Weights of a small sound classifier: arch transformer.
Rows from block 2 of a small sound classifier, named by matrix and row number. Rows with one number belong to one neuron. Each number is 500 + 25 x the weight over its row's rms, rounded and kept within 0 to 999. All counts start at 0. Numbers have three digits each.
After each neuron's rows are labels from the 100 clips, of 14848, where the neuron reaches its highest value: "strongest on" is what is common among them; "peak on" is the class under the peak. Only what is clearly more common there than usual is listed. The data: synthesized solo parts of chorales (CocoChorales).
# fc1: MLP up (model.blocks.2.mlp.fc1.weight, 768x192), inputs 0-191
# fc2: MLP down (model.blocks.2.mlp.fc2.weight, 192x768, transposed), outputs 0-191

fc1.169:516513450515502544479486510498508520519496502474539522543523472502488510488495447484502439503438478534503527472485508483463496531520522478514465482456498508476505485492469475506548532474500522531496527470511498562497498480504501482508478485488514473472502499504506495465521478500543491513512524524457520515458471495504510501549504535509498466509497516545465468512493527527547480546498519483487491500504483473508521488514439497495518465522504518510509513489498502517480527463529451508459530542526503471493493486450536493509521472457508534532534511455496535495507481517506462439
fc2.169:492545494528475517520497504493504518464507478491517469502498519493500487471483500458482510484466472481518530483513512487501531486467485503509542499472538533521536483497504466523470494488533498527486481486505490481459507473485551478504513524467497505523488488532512540434455483533521521488470497479503533498480502528502499479507548521472479516511576474485455487479483494476479461482463472507503494491482485507512500484511430475514509473461523557533533535458476488527521513507480481508493540517510543503476466486489470488477522481469515478534507530500491505558484575503532522469
strongest on: viola; note B3; note C4; note C#4
peak on: B3; A#3

fc1.711:499488498507499487478490536545513476496505480455480530510498503524562515508518474499495476476506515534443456516548521522483435493491519485511517485500526465480534430481469486496509525541503460510476497479500490510519488482476503533503469498498453462491542524504497483465491495477502503479506547482503507517527469494527521494486499466489464463465450507486446433517473534528466502511484491508504496507497507543496521497460540547484499510558518478483512491505521504486467537503547503455495548481504500533512460472500512493522471455519498483518511501495491520464502476491475490501
fc2.711:504485493490469488521507487507496450579502478537490455487520490519511497495480483513494501497486497537522498541513521502497499499464508505502487473525510518517493509482544528469476499517494526489538441538456482491509547529516505470483507499496475493498417499497494479565479512529477520491449452528504482507483469507489544511519462508511492502503534498509577570494514518491507505458467521502477536513506497521522515497505540508493522492460502477512478425510516490455534490493470508520500487507482492520517561513503493473511493515503515476516508543515476541509525494510494530479
strongest on: note C5; oboe; note A#4; note D5
peak on: C5

fc1.426:540512492527502518490483516510503540504472472483521483518490501509557497515541492536496452515528508538485479517558503512516490488506490515509527478498530526488491518482540505508502478502520492461532544521494526505467501514488487505520535499467499504528582470523487486494532461435479497510501558495503483480508499506472491488524506485518500551452502492464505468509492505493496532527512489485434529457540494519467523506495565510496514524542482504512493540514446459459443516476490538508480493467482492513507512494509500526510501488507496520476469544445523478467481493515485482484
fc2.426:478426509493449501497505453503489518502520502486505508468510530517522476496483471511496504523527515491514489539468494487540505540468492539497504536487486524538484490497484510497470471478531481492481435524468544536512511511469476487516511518518469537508496476483498508519522541509510485501448482496506488509481518504464480511476532490451488500568541505486505539505482501514494522473486511522488445518487489484516511508523563518557516530506487443468491447529528459473520515518487503469493489547498510482542509510472473524485495461513507464500512518499462504462484506528502440514
strongest on: note C5; violin; note D5; note A#4
peak on: C5

fc1.44:497488468500552497489472479522461507492504496509542497510430484481548509537487490493497511525508498532515462516516481473462520492511517484497463436498487504463489541463510500527493519497507550524549516498517509521472522515508529532516508552499504504475507497483472478498524511488530465526519519507460492512509479454529515474525506467537527513517517536515471501515515526496466485492510523472496519458503483514496523469528511535482509496485433520534518540482508491483500500480510524526469438510472462497519477459513479516529504495464437560514506510499520485478503468485494439469
fc2.44:491503513507500535465506504504492481515518526527487544545525497488444527517498490519556502513491510478504534457478494488495497519510492477512504477472509482487485505482518490472474494494501441470453466550491514543540477530486499457480509500479502501497451514537468476493538546535486502503477493541478556506524526510505506494493470516470504503492515489506511491507500514525513492444484508529511444511506542545470473470484516518561472443507501470494512467527504540513498452473492465483484492523499489460492528508470517496517479562491515526481481541457488535458510506530480490516
strongest on: note G5; flute; note F5
peak on: G5

fc1.404:522531472515504571502472515474518487480534452455515506506479532499528498536498505507474498485495513518508507519509490507546445524547503557486504459568527503480500472516510498504526467508513504507544568484470551509462527491518461507505503506466504502475505496516534512470537477481495529517495560541482489449546518519481501482553497514487504509483539490485497485502519514487501487529535541519509513453520435498492504483491490542510517509510481502501481517497506498506472489510503459431491487459519500523507478487482519531513511497478491536486506510488512476481470518536464516505
fc2.404:490532508501508521524496467515484556518507513565517527479471457496504475480506473499469525493524464496515500492498487476503499497455514499522516460506536475490490512491511500474520510494507511530463423490508479480500560475503450508485518504506490529514524485473525499489493546523517518490456516550514502499492547479521504511495480479513500483499580464500542503507523500512480469428524515508490493513513511508491507501515497532461521516478512433514523514521486465467460425490514479442518500536499499517554516516514493485522480486507500484478516515506533480499513536461479471483
strongest on: clarinet; note A#4; note G#4; note C5
peak on: A#4

fc1.67:489530473543459492515506473470464513491537511491494465520489496494545494495513478478436483488493482504480506521502525474462477495514505515562513474494544527466470490531498502470487474462523509498491516475500526464479525502490432502495459469473506479494511509518550505469508485465499486500524490478549480507530520499476514474516506474492459542550485524493466505524498483458496472531500507500490506463486513508506516484500479509485486468496477533505494547467478452532508552470500470470516502525470501486492463519453490521505530474477522533517476493436531488530496509460559533495
fc2.67:501526515503475524499495515521502533473510492547469491456482506483486510495480485480511493502507482512514520455494534460512497499460473502517502561485470502486523459510536503474518509503513445506424460480537483470498579490495544558519509470506501502498527483486516551491507511533506519453496520509489514488514504527509498506501488520490497507473519474486495482462494473461490539479465460492509465502502450475502527529519461499480535508539553455519497552516495480531473436495494537475504505496532505472502463515493475468498507494508516480512504521465496518494480532508442506474
strongest on: viola; note D#4; note D4; note F4
peak on: D#4

fc1.750:532518489488535488465517521529470532497517500499507516521517494526484465501519474520480531496490536537453504541501493513455527478528506516502456494502522523499512539533531490534517509490496500540555528505501506505489545492533498474478494487478541481471512506504499522529525501469557488524548515496475523474513519527530532505538532480532487496492497497485504521526499462467527487542481475434491535486500473524512543482510511517502526511512507502519486567466469461521489512498461485455502522497502520504541520507555483489530498451505467531493522473473502487488541536487494431486
fc2.750:519471494508463512488495495526508523456483462509464511485475526493494472499464502488478527536481509491549476433466507529519513482420485517501534543496477500568489528494450509506522489484490520522458491524498510471538502476520532551475513476490516529486473471529469516505490537521545498504456455459514479492495484503519483521520535492500491517524560499507468489506485484494526540478512492495519498515471494515520485493502516503497476519513489472469477489531541520470496535503496518495483516559474526494513463532475504511483473453498531478544528474504472522524506517440498503501
strongest on: note G4; viola; note F4; oboe
peak on: G4

fc1.384:508498515479498490505487454477497492479511456462514500485490491482519483504494472523489495455516485518464524506523506459499501481468508492468476489490517528536483470483552497510497475494529529516562539536520539504426519525498496500494518514505488480500525474511489484510499503479513466531560505496487474471502505512452499448562533463504469481509479477497497498511514469436502500519531489502453473467489464497509512484485495518495547476489490529525460501483505479470509477486472466473477499491527453533485527480519457559513511521484474562463505503457487548534484509506481497480
fc2.384:505495525481514503490465503517496442525512490530472517501552504488555465498501492507510486503532502503532501489476527429516510505448535473503524500528483502522522529520543507440462482503494501531455495524451522480477507501490487535472563500494502516500479516515475501517548510515473531485485469478497505493494517493508516474469525480442472507499504470473533531478509509505551500468540519500495502511490504576496483465497491496440479506444477472488503499528475490467518464505511500502488538463498468523519486505522541504517494529496503485461480504542500512549480531461495497477
strongest on: violin; note G4; note G#4; note A4
peak on: G4; G#4

fc1.651:501499469507521466528516511553490490498497485489485507538484532485547467527498493500494507500519479499507491528475451528487511528521532476462506504554492505470489534477488519519489515449510537505519516477496512514459537488540466507507463491460492527436514496550489491514529527461556483499491509504505503484526509506513524483504527453516523467540513464496469512517526471485465488508525533440503529467508496506512494475522542543468494459491471494494473537462535475489459524533532492491481464484515481503463434494511510544509502504503490578516521514494516510486498501508487488509
fc2.651:482479501506502487459505483519487489474507491450504517508526457488496520490490497568504494489497498489512530482518528492496496502471468486525507501489494511485511487517529506469459453487467469484503474542493518508497463564509501486519489505497495485525514482518467497525553473487464472496495533540504493474514486487497471515495487542481503512476446490490470560493514482507532548451459449538510506532504459524480511510502538461518508496520508487438470502533502509517523514511480515502487486476501504520548527578493493483509494502460482519481490551508478561532526484570495509496
strongest on: violin; note F#5; note E5; note G#5
peak on: F#5

fc1.64:483495497516496518500512537550530512495467493473512525530465487498515466537504471503450513497498492502483497519511517491481487493530501500548530489498507518514506458533520481528506500504501518540533532523507518484490520511471476528527505486527503500477547522460476505513529479445561495507479591519517506521478493483481515487549525478534520501457488522475533493500495518531477521507492447505478519454524463515494530492490532507487503477542481534508481527517522449509520557487485497496502481495493539545532484473506489503518522468487480518512509518518560522543521495479502564457
fc2.64:511496509504516507476521507491491517500502487510506471496520461511534487513462479504501495488491469527557502507504501496504520503496512493530460462499508486434482499465511482510496526546521552503512490452465463487508507517521492457498503525485509503500447513522490508525512501522510482510466474515511482508480508497513534489502400495529510490495533517512527573494510503522506515498521526483500515519508528548490509501486494576482499477478501483503507471508525482457474484517511475542482549524477464455454519564486463477533485546491500495497503496558492501501508428539490505488
strongest on: oboe; note C#5; note C5; note B4
peak on: C#5

fc1.692:526517481503537562501505501507469487491541525492523480514454535494535501514537516484461519472512534513483484544549541509471499526518506487502479462487516526517495498530498491529483455447538538480559570498513539457482508514543451514503497511487489469500532507464493506512499489489513542517532530469510480498504504497474511469506503495512521515488497525486491481506503466449471502521484498512486562481540497497502540532469520537528511485471508483528504562535485488506507462482539499527518493490448498497503471493541457508513542506484500511515471498499519468479479483464494500512
fc2.692:487513507510487517490492513501514481503501513492491546500473537512530493500490494541499499509522513495505506495520556561514496503500488478511509514476484487493502509512474445497496437503499512517437483476486507535540577466511510506480467505504495514499464482544496517474505537520499512526506502512481508509487487497513507483500523490505484504504563490473480477491499508455434474474482488508493511515489498511494512496481552556580520493501514544509537538494452500504487536505498455556513507538497522477479465477485485467511496476437505445530496519478454511506471521551493539501
strongest on: note G5; trumpet; flute; note F5
peak on: G5

fc1.298:525488450548510502485508481556517493482543497460533517501464487483516497486533534497472497486531536499522500560528473493493522513500495496475512481516521502513476521517489550505509518497533543533533515518468536505485505488518491506531538509459492506475507474504503505501515475466507503497558526505469457483495505487505490489505491460531504491518498501500498494506541495499555476480522458485446548485465467521510509474527531501471497539496481480502453560491459454463480469508507504461498556500495502508539456527527487506492519430507487523485491486505507449477504462487473488512
fc2.298:489446494524472511455488502512531490550500492492478560498531513472551478519493498486532503526519507526495500493486479476506504503516507482523514523493519500490532505545502471464463488503549478532504471521428521498519542453493482535501500503486528522505516498493472502522496488538498522496441521472501530514505467485496545501508529513479511490497498456472547547482449493524543517479474511517500498522493498566502511488511526540490507529487549473474470505541534467488534495462504520491486507450493477501518511479486516483520540470502526477501493576510468462488495520506480491498
strongest on: note G5; violin; note F5
peak on: G5

fc1.403:512481534462497491534494437540483523518470489486505466471487499491491503517500510490486498449526460504471499547527476479495543504516517519466482504512488533507484466473542533503499468511514522491509500458506524511504520510497441557509480416512454518480558506485510508524485506463513471483487518539547441514471542495505511483506491478502473475515498491498514519498495498514485502495546513509498514468488530459524498516509491515464513491454461484514490485471501485484535498530509489441525445521495472482496459472524491497487453487537461521494520472505504481462480502459516499489
fc2.403:508521498517518483477500513491512509495494492544489475509505477530490531515559501548511511463440509507490510481503555546488483509474479514509492479527524525518504475505514495503522546516483469512461450469535478514534479496499525437493500498528505511491475508514528503493486492484493523489518515525515528503496493497519479481487415503559499493444506530509455462485495529502496483499497482501506497483492481473472508511479495455491499496539487471516460503464490568506460521518511475519511513510505527471461466528486524481486502464467499515526509485436482574502543535526517501464
strongest on: clarinet; note F4; note F#4; note E4
peak on: F4; F#4

fc1.251:532532474505511526487510520498457501489517459503521479508477510524517471535541491531461508504504510498471493558501520493494465482510503531494511482511556524509478469513495499544513495470482553503550546539496541466497525482509514490493474517516513498464522513509521508529532498452525506537561541512482514450503491521474490476541497531519513497479500522489466493501532498448484495532506496488493516460521481460537524489505517522504532530533470518480477529516497436525496512526492526478471508479501532515466474480476546546481537468482505516539467522499515468515519492504469512451
fc2.251:489467489488533532526540485470512510529524516551473497503479501516503489514487476466549508511489492504472502489444527549449488508486475525498502576501520492526498502491501519541471516499486450505464480472532466507525501451481503498487497504530497534496477482524505528503493507506514519520477474567528531519514480506491539511495479510525465462503507470513512456506498539480473512513447505450517437493491549498510520547503434500488529520537495492490493531503583463507486502508500514491486506522493483492467515530498486476515532493528529492521506527471464500483498523514511511490
strongest on: note D5; note A4; note C5; clarinet
peak on: D5; A4

fc1.743:478519521538477525507554518540500517500492471491495513518493506513523473490509469480504488469478511491483481578538504497505492471490504496517511491496516508466513497495520533491531514504492491503547537497534535492458524495518507514490479490509466476487561502486539466492517482441514519514501571476530508511518510520502526518527494480524466465506495477462538529532519513546465476527503492511568516499484499494489530468468542516504523522506480511520495508490536457480451536480510522481502543502508478555542479480492509506529486456535479540511501529537507450475489471467495516479
fc2.743:505466514511485509481483492504506520531495480485486483500519473541489492512500489490474487498497479507518505504477531466494509517492494489474524525531502512462494502460467464431471502503481509488446486566468533493521545464499491443504539491487496527508501489525496507480454520514498517510408526568531490508504534521502495485480499512457527521498503500496503497484502497499474504476489470495510531500524454523528476502501570524536495497503542479481489464500561484487530527502454521511511487444509523519479477461516461528494536513455536471505521506528474508525522502534492514474
strongest on: note C5; oboe; note A#4; note C#5
peak on: C5

fc1.538:497512499450505523502476498495541480525532485484508471535484483514527482502498472504484492505494518505466516493524549474480497578425492533535497475534532513495482510510536506503536508497488503501489531489530504487513525524460505498470509464521468478506496476506534498509538471499510459498509545506543555486511480470488513506553453512498510505465531485557485579485472489520523530499504517500515512474490470549519519539490502492528516517499468476490473523511507468475488488510498485514498542554508479492523506511474509484513541434502493553513491530484520528497492505471492473464
fc2.538:475458527516471490501486471500498521529482512498504471502485507520490493521504500527498512530492499474522499500503466512489502449488474528489496534485489524553499481510547488454483500498480454522470454533481506494547518497500491542473532476526501505498442519495496533522444502472493485485522464492501464461497495523498469479474495504463493499470478482502519563502481499507466493524466494503500489509500513469510505503488515463498488508547483480539535477492502523458540492496500535524522524609493502492492515505526496500483447520506523401486497459524471503508509522463505519506
strongest on: oboe; note C5; note A#4
peak on: C5

fc1.243:539476501501519496512502541512487474478490530490505519500470509546507519512514458535519470507474520526503505543554472534495503514514534489476513463490516511505470480508466499519527490517539496448536516468486536523506523498526518490469478487495483486479557561540480474475510494471520485528525537520505501529500530445526499516526500493548478439501504525487482467527511463459465506529523519537490499506504506514532526467470463503528498492494466513495527515494489477543475530490516515466496490504500465521505454476470487498489472466502509535502449480449497498464513484521508465440
fc2.243:508498457507465507492471461459497535517506520510502525494514510484473481522507501515483502465521487498462492530502507459488526535493502493480494497482519515459470522536477515553531481503514529516519492491527487515528499476499496532505461491484486486475494498483527531486557549549495508532528492558498529491484530501495502502506542506475512510565566514503494465496524524497529505508509518512545527516466462503501501504472469481535501498530537483515530558492478475450527487465482496486523509562486495480537512489500505496532451493455515563492469530466509520491505451537478479509
strongest on: note C5; flute; note A#4; note B4
peak on: C5; B4

fc1.192:462536489541469539514505566511491492486510481501474546517472482486493457526518446542513483507497495527454475532500548519475514493503511458520531467519499488496511454494479488510513508491475488514503516502509494495484544480494512499524482504517509473525575511523484496486543483456558487510527581501500523516535512491520507465505498492495464490472509550497498490509517504474492495490519456501496515482497506517482518489473509524513518502533518492511514524491483478525494549472522501458506505483496512544487452476498491505500510455506469508518497534426512514498494465451467486438
fc2.192:499469502487471483491534498501474462511499520523518461515487502491498493498531471493525527490487499476506510556512535484535500521481524497491533492490516503485472510474520505488493465527532536449518480547506556488521539532496515468468469482510473511519438476459502454532492532505478456504471497534492481489480504481465487503482513497473495497545521507516582550534507487455465503482528465520507531472486507521513504526523573515548487528477526514508498461529460494509513510488484503479503493526478514556477505503488493490468530510484488498511500445487463528487473471486480465511
strongest on: oboe; note C5; note C#5; note A#4
peak on: C5

fc1.625:523493487510502502506466533519539514510484481483506473551470503502514489520503483497446492513478499511465472495507496515488485489524510483514527499499508513499515480521529494537491487520489517538526555520475504507490507536491515511508497483512504487449544507464510474523514478434551502520483503507518487532480487491475509463517558481533504515484480528484504483512491504505482520525521477471498495463537438502501515493482543503500519466547489554509494526536509474507503547481484492521510508475469528552529478451507518522517473490458454525518521479546582492521510515488497571452
fc2.625:490500511503516486514497495503493528518511482508503458484524436510473490519478499441493486502487474494565490500488505534493500498479514497517490492508501479443497511465490463503516563503499527494473486520462455481526560452514490483496517501480483499499463490534511492479516516529509510500497509520518470529494507506499530512504410491532518504425501508521533531498477497528515496480548531480501500501520493508511487492502517541444501490500504504488510495521529469431468543493491499505480548523486525467473524568486494486513470494458510474511539477549523479514526470481491466490
strongest on: oboe; note C#5; note C5; note B4
peak on: C#5

fc1.470:474518487512486537504541482519479516469540506483486474511511511503524496486496511537468551482510468545513537498476499487483532479497500512513497511517534543475498539501545495518505494483496516528580501503500524488481541563545492486486522500499524462449513497450518529508518512449528499510480529477500494475529513484533524465527499548501479503493518479516533501500541445448473493522503496527530545466480510474502518504537503504502526458504482515530503541491484475501469500532456528502493487499502516494490534509498500511497538502465450503520526479513523535533504511431520489468
fc2.470:506521494497520500484470523514483496492500490534495530500444497505483525513531511514509492488509486515472495466523498474478493508545497487490506441482505483426504490515456511497495497501512526498506545512525537531474428525500472474513495504492514527488471498496482491487527502476502476496556533557473523481501507503509481507501503498498530493512513509520421437516494509533496492542499539492510489462493522498489504508500523510511495462498486481504507507430568563512472430480519495524499512523521481463514487480511515552496516528477504503450486502459460506478476507505507450532
strongest on: clarinet; note C4; note D4; note B3
peak on: C4

fc1.188:501485436470480490461508504514484446541541517484530476543445508495548474506527460503490467530508464477489509543512511496501507551483490464553529511500519515524497495493547477495532494463491496494501501474519493459511512488506514477497509495475456501499513475516494497490499462522484546507553484488544487509492485527487497491514515484503485505516502519544505480501490521489486491484510499490460501458475468557536503462486536479516502507500457539511472514483488500483455553490512495510506571538510467510489495524448469489492535476493532522530450497496490509528460497462508500461
fc2.188:498475554528460468516508517505497505534492486539509467501484531512461502485517485473530509511504503526557519451472514501536479474465492512489540548470476504535490498502509492454502512501507512521444410532530490459544570474504506524489513509500500523495472501491523514484444533507529524488458476530483492497486514500504495493497492477493473513524545504502515532523498477462449494447479504458459460495510487515514497504502467516495523489504509491533525497539501517484521487512491512496520511528513523513473504466510482461469462502500518455509507479527511472510488545474465540513
strongest on: note C5; violin; note A#4; viola
peak on: C5

fc1.79:508507479490510571474495515471514494507532491509512502531467482515496446493514483499464482494457493510498512531517513480509532574504492481505487472503539517506512480502520475516503459490446516494534541503502498473446499498486499494483457529525508506455529477513517512525541480481484476536552544465506514473470474487489522476504512539527509521489542518527531515517503521470520495526529483539501503477491462514553493498531499511535510486498458496488508528453507493517512530512468591521508531517500488492548505492451504487512541477503459503511470491483485488514501529483527494453
fc2.79:460463493506496486507477448484516536465508518507492438486509528514489484478500487549525518506501490507490504525494491519480483524504503502503472542479510516526496492490483500476494504479498435497476460493516485550541549493489477492490503492528467525502464479514502546496475520484510513512474497547513458479495514532495509486506478490492475497491571501499520466530489504486450495502491489516474521528463492541481528505479490524560508492515483448526539458504481494471550482499522509494516524587519495480507481503515487466480452520506522416509504498484503514507475544495499546518
strongest on: oboe; note G#4; trumpet
peak on: G#4

fc1.762:488501456500494563477491493482507460506562509481501503546508439527527458499517451493484534491466504480473493532528533530485516540492469484522526489543557509524475498489519476496544509484488501503493496492504494507467491482497508461500479462522470506504526507514514545495469473498519531518543555520534522532521488470494499505523476512509537488483517524521477496515489507498486520490488514565470497495499477529529507538477480489552487519471486485502499500483493525454468473476527464522499553493525501508547474507464481479499465439455525516528494467517507523513495509497491462482
fc2.762:506459540497506520513484513485509530514513499506498463477476501488535492492519474514512525499468515528490486494489511505508510528471482507514500487462499513474498494483499474470504484476549474499439469502506495524568577517499496507480462496524469513497426467489471555509472530499521491531503512506468501505493512513497497479492468517490544503504557524497521523505464493491451510469485498556492492462495495500502526506454484516538498535513476449538552483501483504436534511497510486507501528572501493481533505461479521479500446479484523453502486480467483515468478479512484512499
strongest on: oboe; note C5; note B4; note A#4
peak on: C5; B4

fc1.8:486530534523456543507521471520475538470519416468513462507507497473506518483549519499413506445511499488506475504500518508510475502451462515527480497478504498488473481539470494491527533481498492538508519507532497511468502483516465486539473441504483484525507488457508498454493458483506452485498513505495521524469524526518498481574465521491493515471482481479479465506482480510515494513519510512528513459451503464473512519514486501484486454485488510504483534510495470469481493477491495494498498516521531457494465506485513514505523479502461514535537485492530518505472495467535491488
fc2.8:512525512514474511524511486488525535488484490499485504487530504493471546504529510501494496485487507489493516494501476480525487480524483501504517479492499488449485482532510537478511506509492479516539494537500494461449523523504498458514470475507491461511539518491513513486510458508463509489540533529528509521530518512503466492514483496481521507475454504469506496478498485501540517498462474484514527464507455467493491480508505451488500495537501479500461549438493517475505516509491507459484507458501534576544526497497559486465542478434515545477520567497544526527524469528459530494
strongest on: viola; note D#4; note E4; note D4
peak on: D#4; E4

fc1.123:551510518501489454468538499517467529467502498486513480520454554490548454546528517506496519486528553545492492548525487496495498510476513528485487529519518499479507521513483523518512453483493479528524543485525502505507520529502488521528518501541532508477515451541478498496472482484517490491523515488460477466518492487494523502499501478514482509498495507516514492548467478515502481536488515480523546467510477478511510488504563518490523543542500500519491564486492540484475521520539580476494499491477501548544476494470516542509519460496519496509496480495504491467492530473469498520
fc2.123:484484481475470471478507484488510482485527489460505536495551503472471465496515474524473506535477517470531497539496525467500498492491490485519497561540500499536485499479493526445503502512529514477517485513504515530507424536504499460509531508516514521504544492487462479525510493454483495496501537480529498517502514509494474502484533497502476495531471521516489556489534496454502517446497490520478563518497508535517469511485542512526494521514489504464459495483544518459520565463497528505504521452504512529501509508488491519476482476516494509469483485541486560551486499471506543525
strongest on: note C5; violin; note D5
peak on: C5

fc1.675:469516508495529548506517481478513521516515476452528521500499524501500448541477481488458488486485547505539481516530485478486497534503491519494491462529484499553515498543496502539497490456472534504542549494482507507460518495504490506516572485490534524508504510478506461509541485438502498552513526488487506490504554510533504468546473514510497539457497487458519503513510516495492506513522505471498542505534519536498501485487515542480507516519488532521445535493464512484470527480493534493520461509476478502527459462512491497512511470495512544504482507511540498514451463486496541490
fc2.675:497443491499475508476502463497482479531510509474497569490500578530554494516485516494522510496510506484497511529452483530503499499510476534488496574518493514499496494507502532502473454506527457504492461501487487483487486492502476507517532503480472504501509509494498535503528505543475536488517469526545497471498479493493514516502557467462454496537519483485546546503502528555524495518457514478494531546464500483500491517486522500452499517505552496487477482513515474479512499508532475437521485498550493489529530510523484481489496489517461509480484559500480494498486510522470541518
strongest on: note G5; violin; note F#5; note F5
peak on: G5

fc1.368:532516516498475532478467482492519462516484458514483531500440467506495492495503482524522533440497519527513484523494490490497561516484510490461480468488540524486498479472555504511477466512504498506525518562501544501508496492466501516493505468511485488499522472534483487539529490454523448496521552552516507507486513503490519511527544498506516512478451491508529506507494479518477503526502462527474526466517539482459508481482525503514532515469461473527455496475511487454525506519516494509488492512529499483519498526502470531534437511506455494482483473528520531516551524483485466471
fc2.368:489539486502568490519496511486496529485502473489496517546482460472491503489546485548471471489510473477503504537548555461507497476479485486525484457528496502478478493472455476487490511507489488511449495512498501480437467482500512500510542506497514517549485526496525494510494484472490480492486494471489477504517509496497493495479500515498518497451538481512489468502519505530504494473539527507518490510483519479536491497484545469499490472483457469432514480482482521505483423496526527548505516493506490469501463558526463535513477521532495472478467458509550521510494523489555508493
strongest on: clarinet; note G4; note F4
peak on: G4

fc1.95:492513523501550482482470451520454472484481509443534515470472465476473495514491496503472514516515527513486476496513464496450538470484508511472472481468514539523479510527552490519508510495549558522577547487525497476455507488499489498518516522479551503490489496503478473499498504482486446517500513481504498516502474442467516488533535497534536488499440501511510492488521480483530473505524476494454529489532495537518521503490470514457516502471491494523481538493484489463546478492480454526494498503514463502522516481536492528507511506512477531467461505469508493531526505509484486493
fc2.95:497462494483452523496486513530481461510512452445492534488492543519557486489506509507490491518538509506549505493496499488517493480457510485504525501505510493542525508495528522449486483483513541495486495520453522529514478507494450502492519494470472541512440488477483502464547516513509490493466481469512527498511487497515499502480520483465467509554523475515469544483506514505501489434496505504498478528496485558485503494518558547452504456489477511488481487545544462498504498494509443500485504526503518502489485496492524489527484515499516493525501524508452497545481565472491495539
strongest on: note G4; violin; note G5; flute
peak on: G4; G5

fc1.341:526532447500532523490488534473473512496525487505469464498488487500466464492484420508494488508447483510484496504496491479541489550488489570515499469527534530464510504497482474514496478505481484494508516468521523523471496509474519478483475509509546533500503513498503506494523473456502464529511509523472482479532509530496517472538509516502531539474537546487525488523512501441536487522514520479479495456508477530522495506465449513499502508465493516503502516465481487559536456506500546455497487524522517494483493475491517496495516493490482523496465519457505470519502519529496548433
fc2.341:470495510486527502482523498474505500473514508598521493490512489487457478488500483506516497495487479499525493529520483467468512528481508513516496511504513523528500503461501503495482493478474440495478468550516512549499479475486511466501525482503496525511497494517496507497469506490510506490494495524488484506499493510499549485502489526492513506477571519496498453515521522520471502506533521512517492485491502469509499499478485518516508515483485460490499438488532521499514448492504519510489528555497469407487486557484465515507448554575517465457474475454498516511494529525554504468
strongest on: clarinet; note A#4; note A4; note G4
peak on: A4; A#4

fc1.51:504530512495512543509484522529452531487496480512476516537471549502586499514509504532475494511531484506470498514520556498511455497495499500533516476504464505465485478487482525525511483482495479499495518478522508509502525525520443513523455540514499459509544525505532481495528478476543468494507539478471509507548556451483490486517493512489531503478516510483464528528506492509524485521500539549504510499518496497479505501488504484508508474516500480502508534495508487516499518517540501495526512476493485505469468504450496531514497471520503517506478493436534530404472499504532448497
fc2.51:493493478487518504455472463492472520455474480488461530510478535493568491494486488537479505492523502493498497490512537544495497489443484499496502478518470507503508500502457500506445493467515497522494486498452535537508491498514515476516520505502499530480464457477479505495572540519524478510498499451500503503485483516496502481496525460513473472514528501499458528484508479509490517462492482548512477531483475532517529502479540517468497522568456460470511502503489476453488454512510507496476542510507506509543492524520500525534460448491534454522480493505520496510534560489497476519
strongest on: violin; note F4; note E4; note A4
peak on: F4; E4